From a checkpoint of a small segmentation model: widths [64, 128, 192].
Rows from block 9 of a small segmentation model, named by matrix and row number. Rows with one number belong to one channel. Each number is 128 + 24 x the weight over its row's rms, rounded and kept within 0 to 255. All counts start at 0. Numbers have three digits each.
Before each channel's rows are labels from the 100 images, of 14848, where the channel reaches its highest value: "strongest on" is what is common among them. Only what is clearly more common there than usual is listed. The data: Sentinel-2 satellite tiles (TerraMesh). In brackets: how many of the 100.
# convs0: first 3x3 conv (model.decb.0.1.convs.0.weight, 128x128x3x3, standardized in use, each kernel summed), inputs 0-63
# convs1: second 3x3 conv (model.decb.0.1.convs.1.weight, 128x128x3x3, standardized in use, transposed, each kernel summed), outputs 0-63

strongest on: bare ground (56); snow or ice (47); main land cover: snow or ice (44)
convs0.90:176126091126104111123102132163129139126130070148108147127133129140141134138182130191163145150119134127135106094069121147124085118135130114104113137131173128122129124131129122128133134091132176
convs1.90:160178093111090136101143137093073080133089099154148081151138085118130137123106143166127106130066132136081106141108075140123083152102124146088116164137112146143123145118131152113102117100106133

strongest on: main land cover: water (46)
convs0.85:149109062100100112104113137169084101129089125160162152139133130126144153163164126182120155171142135125143113121101135155125135146124152137134143145138126126113118130141120102140095147122144159
convs1.85:135129117229100132098105161152124082083122120126134117123108089130094140119143142113137112129071118135096122090123085114118089093122095102112112120119150146158135109150131117141114145091155129

strongest on: main land cover: rangeland (54)
convs0.4:178122142117138104130120125108149136152118139124129134100117118176119149128104115137132120130111155117158124127093092119118102126178120135111128180175184149165137147178132139180137184097181185
convs1.4:139137091084132131123136151159082122123145146140130101127121104117109141127064103117168162117164124168172150108117107161180124114115128126134127141142121159115140131109126124164095160119177097

strongest on: bare ground (50); main land cover: rangeland (48)
convs0.15:190104127116131110127124125112142125142124151140127135096114122172118153127103114135131110127100160120161118133080103115119092112174118144100126176171181151153136145170130139171130172113172186
convs1.15:123111082094137129125147166177083119137150158129117107125123112113100138128063106108164130128150124163169166119101098150180134098114149109129128113154139162123147127127130117155102154109168099

strongest on: snow or ice (47); main land cover: snow or ice (44)
convs0.97:161138156177104095123129132111151069118151091134090118094104116156121154120109114170150093113101147168144131107124092089157103106155131137112097138145101114146125143145118127141125144054145148
convs1.97:112132179145145134141111115104161149120120138176117133149185135117124116180122137116129166131150190124180122121156150125141176122122145159119153128137116145111152161105147169144127086145127133

strongest on: snow or ice (47); main land cover: snow or ice (36); main land cover: bare ground (29)
convs0.47:183105131048112098114124132126174080124135110101133141075129121154135154125125115170170137132136152138165138115111131126134129118151146143131138150156121103160123126151118148156151153154158119
convs1.47:146127156148127127135126143139119147097128132147132143161144133156147067094156127123116075154113134105095079148176136156099133137149145135129135115113109085107106109118111120072149111150111111

strongest on: snow or ice (80); main land cover: snow or ice (79)
convs0.29:172131138106129093134111111094133138142096120166127107123133116173120145137138119132123122138124183115191126144129103126113114125175134156108111180171154131177130148172122135185110187113184146
convs1.29:105092138108122130118101086138110140138151122097126144119113126129162136115137091129162094147182097162108141114164159109155145122138126141164093109089130136076142107139124107083167109151110101

strongest on: bare ground (59); main land cover: rangeland (46); main land cover: bare ground (34)
convs0.36:142148052173129172136115128096094137111112092146101131167161148155115131138180118130129118135139150139148141122131127125136124138157147137106162146146115123149115152150106133144131147104147117
convs1.36:107125131091115067121106106091159117144159116113131143094091136108152134117111130133122163122197087107125170145134147101113153125104105113188082149145166126161126114138122117174146168150132135

strongest on: snow or ice (87); main land cover: snow or ice (82)
convs0.61:186117113118178123154118112094111092123122124126138119137130144167131141124131102139117131143138169133173141131131132135124129126167145173125130179174145093171103153173106136176125179156179123
convs1.61:095109104115152120145117105141136176128147144077121132116121168100145139131121099120138069117126121118102145094115150091133164126103169125118126101123139143114135103150112106064111075133062142

strongest on: snow or ice (87); main land cover: snow or ice (78)
convs0.63:184124106113163144149131113112103113140101129120141116131127145163137126124143110132121123142141165117168144120130148133113129124171135167124144181177145101155110148177115141182135183163183128
convs1.63:108098124115131168131133111136166159141140152069123123141127139091130144114142119116135077120116128133109145120137138129136149139087177110118106105116143146100125114151114117058112097118094133

strongest on: main land cover: water (28)
convs0.71:143095122112143112141120115117116114116078129114091140123136133134139184144188117145117124166120136124134106100085135107123101085134120133096132135137119077145099145137104133135144137161136126
convs1.71:117137119151079069083140112132119101132104035110121126114108089127149148117089145152113128119144136123130149134122145099131151127132148124135103133144146105184129100157134110122123132164135136

strongest on: main land cover: bare ground (30)
convs0.89:135136110178124117137126142170137109116157091139112163118122143132120138138178131160104178179109130134133085114064095149133088096132110122111143134124136122126109122126110095128137136137134181
convs1.89:140149096144110121107107122123080092153081103137136093102105099130130160139118135140131157107072146138106108097076108121119096127126138095090138157139136138169137124136133155162074126114099163

strongest on: bare ground (57); main land cover: snow or ice (34); main land cover: bare ground (30)
convs0.66:173163120163089104112156142162136116130119126115127121117124129121136154120118131170188110133101128172122110106115127127163115133122115131130119139121131091136113137121129129117151121126119127
convs1.66:151138128122134148142128110131110136130136143125136077137130152122178118097174151163064131115141130074134139110121167163052118152116161128134124154117127103125127136131136146127101138165132145

strongest on: snow or ice (77); main land cover: snow or ice (71)
convs0.51:170127132149156123142130115107125109120140128135116123119118141180127145123132102143121124131138173124172135110129126114115120123183134155121131184184150107161106165180103125181145189125189123
convs1.51:109116132138149129143102107120149164151134132105141119135150146126159150136141103142143082104126152131111129090123162104134170145131189136106141119115124126107123118127111144065099051155067150

strongest on: main land cover: water (32)
convs0.117:117140097090124094118105136130083086118116113119136124100088131144123156130175130122093159133132134119141139161108111133124126123141144140122145136137128141129134143138123095142090142168144168
convs1.117:147132097168113109117087108128097109181104087121158110102101102152115191116127107121151154098097101147101106120097124118126096128149096185129138141117140132149126109140114126163091160137128141

strongest on: bare ground (60); main land cover: bare ground (35)
convs0.69:173162120159092104109153142162134098134118128118130117114124130119136157120121131169185110132099127174124112111116126129162116135121117134130123138120125089134114139121130130116145121126119128
convs1.69:150137127126138149143135115130111137130135147123137080132126153122175116097173154157061129113142125070129143114118162160049119153117154131135127150121135108120129134134139142129105140159129148

strongest on: bare ground (59); main land cover: bare ground (37)
convs0.68:181156117149103110116151139162130081143114132115128113108122137117137156124133130172180107128096125166121112108116126129156115134119119141124130138123126083131116142121131129120141120119119131
convs1.68:152130133130139158140136132135118132121142157113136086129123151120173111099173155155058119113144117068123153106114155158054123165114153145134129146121142114117131133138143139125114139146122149

strongest on: snow or ice (75); main land cover: snow or ice (73)
convs0.104:151117108085101121112129141146133095144117106116116125097119123136139149142134116187173121113099139124138117098108129131123107127141122134111109148144083094127114125138123123143122141111144122
convs1.104:114140170112125183111103130118138120133124143154072166165153117106107132172153146122118123145126154132147134144167121134137165160107140121119138121135119151087137169135150121113169113100136096

strongest on: bare ground (52); main land cover: bare ground (35)
convs0.70:163109128143090116089145147157144070150120131100137116113127095137142151110116122167174093127090139158133122111131137124146123141138121132131120137136115078150107132130123144130131131095130133
convs1.70:132115145098134156134125138124136124124159169115105134122114149117157121103180149136068113129157109072136155109130148153052146148114145157157120122139138113106135133136144104131155154128146119

strongest on: snow or ice (52); main land cover: snow or ice (36)
convs0.56:205118114110184130177117116082126098117125122135148098122119170164129151120120106143130122122113158139163137153128112129142117128161140180113141165168151095165101151166110146159122163090165142
convs1.56:112101081093149087160107094117096195128152134090130132095092189102143128113119100135121099130140083090125152140082157101116117104106129136152112133160138117152133115131111094135120147147092138

strongest on: main land cover: water (35)
convs0.88:183126090118096135097086129148108096138114076170124184110122100132157140165177117189115143160115138147135118113091121160138108151134138122119132136136115130117119117129118098130135134084135153
convs1.88:119127117159102142103117150095129088065105116130109128132113104127108172137124142124125086131078118138083133131132087109130131109118117071125122111140133142150130098145131107117123103076113132

strongest on: main land cover: rangeland (44)
convs0.12:184102160136178113165126144104142111131145154120135148116127143170128132137102109127151102112093153141152114147117104113140099114171098157107135165158139140147129163156121142158159160117163180
convs1.12:116125126120176140167118161120140162112131169148129148115140155101082109141105130067144142131120136131138116120130106128144129086106111130112166099131135178106160106109146137163129109082137131

strongest on: snow or ice (57); main land cover: snow or ice (54)
convs0.50:148175118152129121126126126109128103127152134155079080117125122150103169113103113159124114092129149133151132079134121107123115106151139128111126144148119130146114163143105133139126145105144138
convs1.50:131123174192160103159117145095165168133156131155161140128160146159116110163115103117150148112147156125143099117142130118125152127161138150127165132128118111114114144093111151124117079134105140

strongest on: main land cover: trees (42)
convs0.17:191180144132148121147136127099106157132098130162120110116109126165112152137113107163138132123119171116182140114145098130116113133167147147108106169162139133168115153161107132161125170066170121
convs1.17:113117152149113119120102093138105139157104075138106146113141136132134129090146110166152121171171137164149118153171153131149110157138127151137100170096108115093124111125125106112165136161133062

strongest on: main land cover: trees (53)
convs0.23:169158148129148103146112125104128105155088114180131095143139130169117159125125117121123126134115169125175123131147101115122121114170112162118130175170140132171127156162121146175099177127175144
convs1.23:086125143113141113133091087118115151131125120107140135094103144115143143133145111109161133136181097157116131115133168085143133088130100123139115119090157155083156133140135121142156126139114107

strongest on: bare ground (62); main land cover: rangeland (50); main land cover: bare ground (34)
convs0.44:151128055163140151143122138106069124108081077120126138155148160147121148141154125158116131113139149124150163106148115125124146164148152128134165144145107095145113155150112144143117144118144126
convs1.44:131154137109094067099131137133142096139158079116127137091102110138143167120095117155137157094173109132130156147148127103133153157134126094169081166114135111150110100127112112151131142151132116

strongest on: bare ground (49)
convs0.46:177131133063111119119112129123150095123130085091132167098106122156150142141151113161152108139117146138150125117114146121127111110152106141125134144161117106151129142148129128155189153154154125
convs1.46:139143171108138136151174135122167161109115117162145126156158141145120107119142132127115115131089162104122083130173115139114135122137133152126149128130100098136101114100113128096121096116087143

strongest on: snow or ice (45); main land cover: snow or ice (40)
convs0.125:171098073093108109128088111106099145121086085142121138132124132159146155103184132177161139128132149152151114116093126143144099121159140117108135150142158153132146156148138122151129151115153133
convs1.125:168108121166122099130128177132122110156150112155177126155137107152104114100090118126138114126096081134068098132148065143122080138140091152140133134122106128146124132113115118109118128114105117

strongest on: bare ground (70); main land cover: rangeland (47); main land cover: bare ground (38)
convs0.123:174131103129154187139123137113081084113119096114114141112114139153116172156143131167108139130086158127164133111132116147122132152157161140129178148154070095159120153145123153149132150123151124
convs1.123:138137112119114027128126128137121135122111095098160144129123126145129122119112115121135140143111107135098098127096127085131094078144057137128121131134144105203109126135108128158147148133120159

strongest on: clouds (36)
convs0.1:173156158142156099129122127095144106156109130166131115122147120173128163131106109117116144103129173127169129118156100113128129128181097143130121179168149134158115158163111155169108181145179116
convs1.1:110152128155154125147136133119108148133105132136142124129149136156091101140113093076187160125139155187144112142132124100169117096168129136095164110098152147106128136138116151140125117121142111

strongest on: bare ground (57); main land cover: bare ground (37)
convs0.64:185163130153093105106149139158143103137117124115123120104123120126133159123110131170175113128106130176124110106114124125164115128126116133127117140129125083136116141126132133123152126127126123
convs1.64:143136146119137155147136111125119140117144146134134080133128156120180107106177151160068131112150127067130148118132169166053134158115155136144125146120129111119133133133139139129102139162121142

strongest on: snow or ice (46); main land cover: snow or ice (36)
convs0.92:181130099142096113118097127153151152146121051138097152123128118140139127130162130175166145150108137123133096086071143120123079093139101103098098142138157135139136129134136122139152139061138164
convs1.92:162163117087107137107127122105103083132113114161139088146130097126140123118103141180123087110081131127092112095129086164125107184113119102104133174145088135141134151108135140098106106112083125

strongest on: bare ground (51)
convs0.126:139149104142123134150104141127128146131134058157096151127114156164119127130189131159128149155114144106147093090086115113103083092158094117105132142138161148128134147139125113143144146099146184
convs1.126:151157110106119112121091132134097093174119105141169082126124101143133177115088116157131130104098126135087108113114100136124099158138126124098145161115111128161129151126121150112077127133074125

strongest on: main land cover: water (37)
convs0.87:137146093158131174123103129108116085156119101136077129109103130141101179117125131126117121120150143134141145113123164088125139090145158124135147140144083120149124135140127159142154140156140121
convs1.87:138140117119122023136123121137124139127119096099169133128130130145129120112112114115137143140119105132097099128100130085128094082147062138128123130119148106196113135138109140159140146133119157

strongest on: main land cover: water (30)
convs0.34:152110120046132112120111140107115027131132122094156162079111125144143163139110115144152110114124138147139116144140154112138130128142095139140147136153082099141129142140127135151182144175146118
convs1.34:128108159147152123156161128094176152111122130173125133138150141148095112118129139092118127126100150092152114164150123133098120090148103152139157108160130106146117129112129128169113139116138136

strongest on: bare ground (56); main land cover: bare ground (35)
convs0.39:181088159056106081103105128136185034125140088128125138107151126153131141125141116122155126142133146167151135128107130113149125095146134144130122142146121086152116123140120155146151146169149119
convs1.39:128146142122126086135163167142094154067106116128129159127117138137146076111124122127127100162110129101097099121166113118107127108132116144140121108121117106133118107114111101093167121123088117

strongest on: main land cover: snow or ice (37)
convs0.38:183126158088120115140115114129171100111139072131102135129131154154133145137163120160164108129123141148141116102098125107131095082148118144104140145149152128149130144148130143144150146149149132
convs1.38:143161138112121106134156175143108144108113114141142123155148134145143065097112126150119115160108151104113089198148095136105111129138142174113126124118115096136099123111107138069156112119108130

strongest on: bare ground (51); main land cover: bare ground (27)
convs0.21:154134145164160134153145166116101096129135136147131149143112158158123132123128117113147126140079156139157126126147135127135120119161099180131157149149109121148113152144111131147153150099151178
convs1.21:084144133144157141158126131108182150114152161124125110088088166104119136143131141084120135106151109129150157096075149121132104092113109116115126098115188143134147152152138152169100148124154137

strongest on: snow or ice (46); main land cover: snow or ice (42)
convs0.19:160110130147132107128098112078131083135121123150128150130136148194123148152132121121104110156115165165180141144127114125149118126187124188124146158155129119137120147150115127163136169093168144
convs1.19:086104136122132101125116148122164126147134132105137127103120128118138149122113108113148072115146107131097149125122122060145170102133137103147120080106149148105147104140130129086118077108055151

strongest on: main land cover: water (33); main land cover: bare ground (25)
convs0.40:173122137069125096129105117136140051122123098125147151127117145156137145139166110111140132161128149160154136164121126117138126095151124165134143145155132093151120121148125134151172149145153143
convs1.40:114121129089128089140123158120140153059095131111152126127132133143111096109101143093110123135099137099103111164125100096109120068146123159127131085135153105155118115136125129119124128109091148

strongest on: snow or ice (87); main land cover: snow or ice (80)
convs0.67:143116131133102126102144143161119060130136138155118124142137125130146155142140121163171114126102134159135141099143126150154133153133138125144126133131102085130109137125123139129131128114130137
convs1.67:122109103125136138136114128104123134144119153111129129122113145103147130118166154116066129142139103079112146125089150128057125116098122140123129114165177136119137143156144140165144159136141158

strongest on: bare ground (53); main land cover: bare ground (30)
convs0.14:129116127112142157136137148098092089135132153130115112141107143154137142142121124153157115104111150135152154107163148160133145158156142147139137150151097082143101149146114133145094149172151145
convs1.14:067116103153123152118140116123141121146094126097072120120125134100114140134134139119117110125123167127158181120092137099125137101104172106090129050132175150138135130188138124101110124133164137

strongest on: main land cover: snow or ice (38)
convs0.43:205134125090152125159129126144144143139142106102131136123112156147145136133135115168167114157112140107141112103094137121103090107142112138113140145145146101139125135138128146141173144133142147
convs1.43:154177145103120143135157124147121138145119115135145091156162133127156105098151147181100123143103162101120097124151120170104102156114169103104120158095106107133107138108120146063111106137108124

strongest on: snow or ice (50); main land cover: snow or ice (45); main land cover: bare ground (27)
convs0.33:169110125045137112133133141133163071140145133098148134065117140147139159125116115181154130123121148124157130115115140124121128133148142145130140145154095085150119123146116142155150151134152112
convs1.33:130125169157136173131121141137128134091133139160099160157132138147119074110176136116110090150117142110116105123178129157101151148145147135124144110128116102097112121131126102085153117127129102

strongest on: bare ground (55); main land cover: bare ground (26)
convs0.65:154145118055144117147149136137130140119111115147114108158151148149111138156143119146159139151148154135149139097126116140136128106151159155105143149148096093147104164145097141145108149107149125
convs1.65:109127159125096062118137114127179127130149058135127125128129134113164134113117138156115117129169111107116152128134154115116138138117111131162073141127145109172125151138121128112122139162113129

strongest on: bare ground (53); main land cover: rangeland (52)
convs0.121:167151096174154174141109139087088117114113081150094154130105146154097164128150128123104122128079150134149122128127117106126114135154129134125170149152093144158123144144117148149164149101148127
convs1.121:128131108124108030124132124131116131126110097097159141121118121138132119122109122117128139141115103131100102135090128085130096074138054132129114126134150113204120128140118135170152150136125158

strongest on: snow or ice (87); main land cover: snow or ice (78)
convs0.48:181110097113164139147123114114098100131111124119137116131122138165129129120141109137126123138135166119165139121124144136113124125167138160121128174172136086158106155176113140175133176161175126
convs1.48:106101122095142157133101104161143166141143146083101138133123162081134147126145117137130080129133129123113156092134149121135158152078185106118115110129134146102134111150121106056117088133096113

strongest on: main land cover: water (29)
convs0.45:208122127051148118153115114127128131125120096118122139121119158147149147142144110170191112138134146140146122118110142124130107120147123138117146152158158115151130139155132134151162152147154123
convs1.45:164151131126120121143137158141107151077117120133141130168154136140134100098137142157110112155098142105125086154159109157103101130129141081121120145112100096126101111097117115079149121128144116

strongest on: bare ground (52); main land cover: rangeland (48); main land cover: bare ground (28)
convs0.11:191105126115131110128121123114142132141126148139125132095109121172118154127103115137129109123098151119153117131075101111118088111175119141099126172168183151156138145173133139172133171113172192
convs1.11:131111091090134126123140163170088115126156155136116111124119109115099138127062109112164133124152123160172167123112097157176137106115145125140124123157130159122146125118132111158106156110172096

strongest on: snow or ice (74); main land cover: snow or ice (73)
convs0.59:180155113131166132137132113095109081140123139133128113123129135170137149136119104145112141129150170123174138121143145127115132122170140156127129179176144113160109155167106125178129179174181115
convs1.59:102075119149159134147137100137160169129134151098150136128148148128130124136125093092159078107097140134114118093119146097139161109131170124107158093121145146114127111146111135095113070136077152

strongest on: main land cover: water (42)
convs0.115:117137104126137107139114138135099089130137107144120140115101156152121146119202127121089152151118130125137113145094107146130100097142109132118157139136128136137123140137117103149121146181140172
convs1.115:151142093154119108121081117133086108206097099122151107098101105145116182124118109131148174097091115145109110105090116114127093128142112113120146149130138135170129117136118130176082162123123149