config = dict(
    dataset='Sentinel-2 satellite tiles (TerraMesh)',
    horizontal_flip=True,
    rotation_deg=5,
    num_classes=10,
    activation='gelu',
    block='basic',
    residual_init='none',
    lr=0.0047,
    beta1=0.9,
    lr_schedule='cosine_restarts',
    final_lr_fraction=0.1,
    weight_decay=0.1,
)
Rows from block 5 of a small segmentation model, named by matrix and row number. Rows with one number belong to one channel. Each number is 500 + 25 x the weight over its row's rms, rounded and kept within 0 to 999. All counts start at 0. Numbers have three digits each.
After each channel's rows are labels from the 100 images, of 14848, where the channel reaches its highest value: "place" is the part of the image that holds the peak; "responds to" is what is common among them. Only what is clearly more common there than usual is listed. The data: Sentinel-2 satellite tiles (TerraMesh).
# convs0: first 3x3 conv (model.mid.0.convs.0.weight, 192x192x3x3, standardized in use, each kernel summed), inputs 0-191
# convs1: second 3x3 conv (model.mid.0.convs.1.weight, 192x192x3x3, standardized in use, transposed, each kernel summed), outputs 0-191

convs0.164:483501467506513498502483528483482513510476503468492498484497454472518488512468571478494501472477481484487476515498507509485501582509483483520485479531470510512463495532513516542484516495477482529510522535539545442529519534512488488481538506506529502510431492482509513520528498475504472521539551498470502502496494488473487454474490521498454532479521517541494498484490473477507490496483501502466509503529530469485467458490447536493612533483496529533490528460498499494492497510513521485511503486496518512530542520493518478548480519480465518504520506503510505496491502468510492466
convs1.164:481484517447442474486497441484492471438482460519451509524475485511457508519482521472485506479517473470473486524503493508495496503499484493484467512467500503449522509460450467453467458485492483455509508450507510508501486466492484480479453456491466465454501459484509456460466497476499475459477469499490469504480491539510477506497493501465512509500483488522495471479484506481480464517508472461489506475498486500492462474523499500501508499484486515532468521481515495556527500504522474465473488488485466542483537530509485517488526497491511519507541537517530490494525553474528522497
place: top right
responds to: snow or ice; main land cover: snow or ice

convs0.72:534499490532514528524518526537516531541552532501559551546498486500527523471485515470516487473494477494488477480507503475472482533494462493495522465509515534518470493511529510509500507516484502512511480545486504502504518537520508535486539523490515540474504495505490506529514549518488527525512505470457505487469440489492464475505511502471462425476487470504502490543531437511499543465471543508499497522483526503511509541522487521475520486506492476482495469454457501474477490526474522500519508516461527490520475502452525470461491505518450525455519519494499509471486480497510476517
convs1.72:460475506482493483455470507464462504480462475474485478481471499480467470498521502517501517520486516508503528536475497518533488505487533509494525512490502507486540518480476463502467505535499478501501511504505510511473473488464494459555500447548497473506504524545494483499494449500490502480490490480522503551501524469509491500493532563556501516550511534509546490459464555468495507479490469499499501493505494487474505491500516498544514537517524499484545484545531520493477467515527482539518496448552532489484494501542495517542494510498532490551496497526498495553508496526548544492
place: bottom centre
responds to: snow or ice; main land cover: snow or ice

convs0.73:467491495491524486494493518464463560541457508468488449478479499472527469475493529467545472472467452490521491488488474485496483519456510458509482488531489461483465485551488508549533522496507531528467486550491491449544462462488479491539500489540521472527460499502468506533500520495467493535478469494477488506491507505518492481483484539503493512488484510493486483499499528521503529497490525496528475516506498478545434505475462507520567539494500485473513469472514532497478480557490490518512506502485499482493519472501508522515506473480478525504484439533469516495487488511492510478
convs1.73:512488524509510509533515500503522490501509493503485552518497483522509513496485537480466487479503481470448481507491478498477526541535488484531493523483492512495496521462530489458469455480470500457527509483510515530504525549474512478481521493487471512477561488477515511469473482473502472492540533479466484459471459474457492494531470484498486483470529465542466529545543495516500498509507509490531534525517530499519486501530538514483475506515525520525484524506491521514519524512513550494488527526502463533520507532504517517483517517561504504500544539523541534491536513453509518583
place: bottom left
responds to: snow or ice; main land cover: snow or ice

convs0.127:471506486499502475484476507474468552528463507479495416455465497476529459485486527490534485500478462504516490472497479497491490509472500498522462478505479461475458472554479500542516514483506536531466488530491487444533462451502479502540491500535537456518437505500470490540523509523474520516491466520490483488511503483501499474516474553518482475497496517519479473505511516512512503505503511486510481506515486518526435491493442516503570540496491495489511476490498537477466478542516470520485529504487485496515556470496513508512499491487487511494505453518470498472508514509508510482
convs1.127:499492505476491469524507469488513496482501490509457518487467493508505496509479523486499501476511482476472476503484485515495531503515504484516485504473492509465488501476504475451490447464479514446500493479496498499531507522484510498469506487490472517481529487485498508467459499454485456505512529499467487457476463528477493513509464492474499501473495473535471515544547498507486484508498505456508514532484507516533456527530522507488477505512488491500470488504518531508498507512551491482485551530485441538519534510502520522477529531569500541498536515540515520481558535418525526587
place: centre
responds to: snow or ice; main land cover: snow or ice

convs0.159:490493462503513484483467531477484500498476485470479493481471446469513474503486559485483496489471488483479498494491509502498490576508463494519492477514495508510450495530519507540492512497472488529517522522547556452529519556502494486478534508523510510510443490483503507529518489482490482526536541504485495501509508484472486454504496519505467531497519520541495489498502471469510486508489500494479510521528550475486458452487441546493637536484500524537480524470503502506505506529508525500506485482494506493508537520488517495516488522509474504501517483495510509488498490471518511488
convs1.159:474481513443442477479501438477488468443470463505468495528472476506468519520472523471485500480517480470482481531504496513502496499497501497478462520478496499457529513466451470457476456486493480456509519467518516515505489466498494479477457461491473471458499465489502462457463494470495468469484467501484467495478480544507472514503492499461512517491475487523491479478486510491480472510509473462485515470495488508498456475528509505511509502484501521534479521482518488556525504497518479478467485489490486551492533534512505532507521504490525522506548540522533491503542558482536526497
place: top right
responds to: snow or ice; main land cover: snow or ice

convs0.180:484504513494504506486483491477482538528477496497508441483514503497516473488491509486534471518463456506526494467493481517506489507465509509492447500529470455492471469563471507552532531501507518535465480550468463453542481436522484523537487496543534442506476512511481484544530524511484509507484480518486483482523508478490481465459460537511470504481474522481463475482473519531507523501507523498494495506509483525526452510479478484539518540504489485478514476497481537491467483535489455499517531507490497519518545458492510526527514483468499519484511469518452486480488530492502489465
convs1.180:516480532504491485526510493506532475482523481518476537484490496524508494502491521486487506471494483471449481500480489488478521512518497471524498503466480508479484499476520478454486456474470516448506485466487494506509512535482508487489531491487476520505534494491532500473470490465514466504545535489470494471467475495470500513497474488486499478490509461529486513553554499498512479530522494472523511532503517510527481518514513483476467518537502508513471516494512551508512523520547532488489546526522446522506545513510516515456548524560487516515513498528527523498541523430515518605
place: centre; bottom centre
responds to: snow or ice; main land cover: snow or ice

convs0.103:501507544543526503499495561501526531546505524494445479463486526502534476487494508536513516484492527516494498507511519475493496521498495479504502515502526506513520515507511513516513507535488533514510507499509504497496454520475498493547501496514487483506504499499503509493498473514504512503507492505520506524496521505505515509547507493517511505524486503491513489540537511481528458530507490456489482503502519515499406517520472547473538497480476472482461472462524499509508493500493464500440499485489467436436444491537468510471515454487513446476435445461492482474506429511470532504
convs1.103:500501507504510506525514507505505511511497518497506528530500493509497523522457549509481520505474517511494458536543518510487552552545493504520519554512526532532530542483519513478490472511476474481526552529550545540497528514485524488513502509517481508462529518518503530470467500478497476481530507461472521484492451460453467484552511514529462496471561500543501508491486501508502527480476505467475538501515523488502466501538518533490542500495513514524494513519440494507493495500452519497471494475484495547492463544495518525529480504510523469482550547486530523483486479478510494500
place: bottom right
responds to: snow or ice; main land cover: snow or ice

convs0.38:504477487492503452455477505499482529508490505486412448478456470504516454498502526501523480466461498476512508529513517470502479529495472506495502501494530487470502518527492472528498510507514512521513507514530526494515467500442506503534508482535538463521455504510498494538523512532497544513502474514521484525501506518512512498518504525524499510522498496494491477531518491501520504530501499462497478510501530503508427478471458545486597522514498490509481497494505509520527500536491470538473484486495438434466509498497478537497507479494506507507460432506495505479505479469483545495
convs1.38:476480502472499490504511489477485479482483480481487523532481474495488522518458543497470486499484497484483463534506497518494527527530510493530488541498517536502518522480511493468502460492485488472513538514541540523513509524488522480501515492517476514469510513505494507452448485456483453487518515468446485464477442480456456504554487517511478509483527491548477509507509510511478517472473490462496527520503510490510456495547534543510540512501521519528510508515465503520501495509489511508470506504490494559510494529522526550524499535556534491488556560510522506501546506474547533534
place: bottom right
responds to: snow or ice; main land cover: snow or ice

convs0.104:498498559503503524512528507486506509531520505509510488545559525507531556479479522469527529480496462477520475485460460486500532491507538455506513525497443473478512504525485475516501501461479479506496519520479471502490482497492470498526555480518514496486525494515509479506488537457497450525551517474448529490485488467472465499466500535470494536488468506469489486485479482512475522497463500512512508517491504444520451553478477492505495536493469481486492464462486542497466486549509494462524541496519499505519485500510485522526519469468512512512503439526480496528476493525522477474
convs1.104:524484555505491528500495506524537481481517506503532539539516479538488500477479535495475498493495494477448482511496488489467517544540479478521506542471485500496510516450517488468444470497469482472506529470531524539464492508475502475511505482485476484479535500491564479476479483494547494481533496461488490502470481462472477513495502508527501473508537478528488481535523508506544480548547504485509531507539504509494501469503490483484475514498561533542492540468475516540546550511476563483476496504518499510491513540513494508472519474502500484490521517511555539491494518487493520531
place: bottom centre
responds to: snow or ice; main land cover: snow or ice

convs0.175:473486522528503453461478533476507493504460479463450456471450484467535469517526491509495518504517508503514529460516493471518491477508502509539522486464566508506488478475517538504517528511534520511488487458494483529511479490479493481485488486487493490523512489487500485467472475505505498499522461495534512515502520487491519515551523468502531460500491496528511488527540495490528479556554482492530508526520489499541473530543474519491471500515529528515510546472528499513568544494497532531514470496525493492481478473533521482503552514546487465543491497502507517523524479520517520561
convs1.175:510523484501506495528533489509485522504495527506489505509509530498493515529503512547522506520513556532521500509526545533508499513496527505482545526563549518563542537519541518504524498539529509501531525555530520537528520534509536495511524532528520520507548550532471550503502503487466487515506540507487530480507499493489501493511505521536475522487496515500517541490497540520492543451452523519519514516477552504514506490510548520524540503495482475482523486542464492482456457512469493512511488476500503509494444493495517491540437525498514505495500504506482526512496469511483478482
place: bottom left
responds to: main land cover: snow or ice

convs0.165:489488465503495488486467528481480507508481495471486492474477449471515475506476566486486491478466477481483487500495507508494494580509478491512479477518469495509449490534508504544483515489466484535509520525544546436516521538507492483482535504507522501502435496491505512524528493486493484522539545506487494505506510485475488447491485513509458536492518511541489496486493472473501481506481502491469509509524542476485461454482440537496624539491496517531491526467500506503500503518512520492510498487499503501520545518491521490535494521495468518510520480504503504491495499470519507477
convs1.165:483488517444440473486506435486498475441477467517457500525474482513469518522474521470490513477521480472481479531510502511496501497500493494484468518476502504461531513461455475448473453492496482451512515459514513515507492470496494481474455463493469466452504462486506466457458498467497465465481472499481471495476480544505475510501499498458509516494475489525499477481488504485485469516509473463484512475496486509497456475529505504507503499480493519533471520478517489553525505499519478469466484490486471549485534533509498525494525504493518521503545535518531492498540555478531524499
place: top right
responds to: snow or ice; main land cover: snow or ice

convs0.169:471487523537483461482475530481501480507473476462490470473463490466535481493519481496495521497530515489506517458485482469503506495519467482528520486460564521515504496476519551497525516514534521506494479461494494519493489500475506480479497483485488502514508487491519489479480486520523513493532489492531518518500517505509511522527523468489536445497503483515511488542548502518548499563567509498529521521528494514545476544541468505472472510510546525516516536451550523512555552511521546520515486504511497504499492486505529471460552489539482480524499503511510519501541480527509497560
convs1.169:498515486503509497514528500502480523503477520492499507491514524489486515524512509542526505520502548527526518506511535525522496515493546507482563516559536521553530526519545522513513508557538511511522513553524517528519518538514528493531522518544527509515540557542475540507505490495469493516506537504498533501505506491492504488515518533552482537508499524504534537486493545502490554446463510524512512520475547499515508505510532520533516508501492474480531484541481492481437444507487492516527484467513518502488450492502516489547444525504514507516495498508482521529500479521488483492
place: bottom left
responds to: snow or ice; main land cover: snow or ice

convs0.140:492508508531481472510487507503509482504505487476511481462490504481523501490521501472500514516526488475488513465489460487492520507529446515526535503452549519493493506506487530487516498488511543496470495455510506522489491497486503498469499487479522486499505479485513490512521512555518555511527476514537516499519512504504501552538535486459558441504505495513522482588563508562550472540551530486510518509522472530529475525539472496456493501490506513497481498457538524489519528509537494510491513513496482508517534495493516446455510467519467496510518506514504497469548515499496474548
convs1.140:486502483503501482504518505491469515499468512485497514482505513484486513511510504525521495507509527527521515504490513518517492520489552502494531506551528530545516518530546527518529513537539524513516505556513519516515512536507517493532535512537527518522521544535472531508505477495465495522506547501500513499505501497498506470525487544543480528495498520515508560497502533493482578433450501520518502533476535479517506522518525522526516512519474476478539484554475509474411432506508479528522520479510517500497441484503521494538462532524509506514498508501478505528498471520502492507
place: bottom centre
responds to: bare ground; main land cover: bare ground

convs0.34:502483470486499448457462511490479521495478496481409443477450462498506456509497528495522486463467480476508506516525515487504497532512479512516501490503531481485474504540509495535503519511516520528514500528525520483523488505445503515503507495525543469527450505505494498544534521522496529523512486518526487516501512513511507492500501520521493515521500507485489493527514482494523505530503504464485491521503529501516446473459446542501612540512504497513479505486502509509521508546503488530488492492498448435492523502494495526512512499495494517519467432516493513488504480462484533494
convs1.34:476475520460469475494512479472490469463470471492467513521467475502474522515460532490474493490499490486476464528485492503493519508514518483524474537489507529484517518463498481454489452484477482456505532493530530516506492506483510474494502475508465510462513497487495493444444482453488451474500500474454474479471451497477455505545474516502490502485512485545478508507505507501475505481479481451492522513499499494509447495544529537510545521501494507519507498515487513518498488516524485501462517494498484552499513523527520548510515534544518505499550550518520494503563517467553541533
place: centre
responds to: snow or ice; main land cover: snow or ice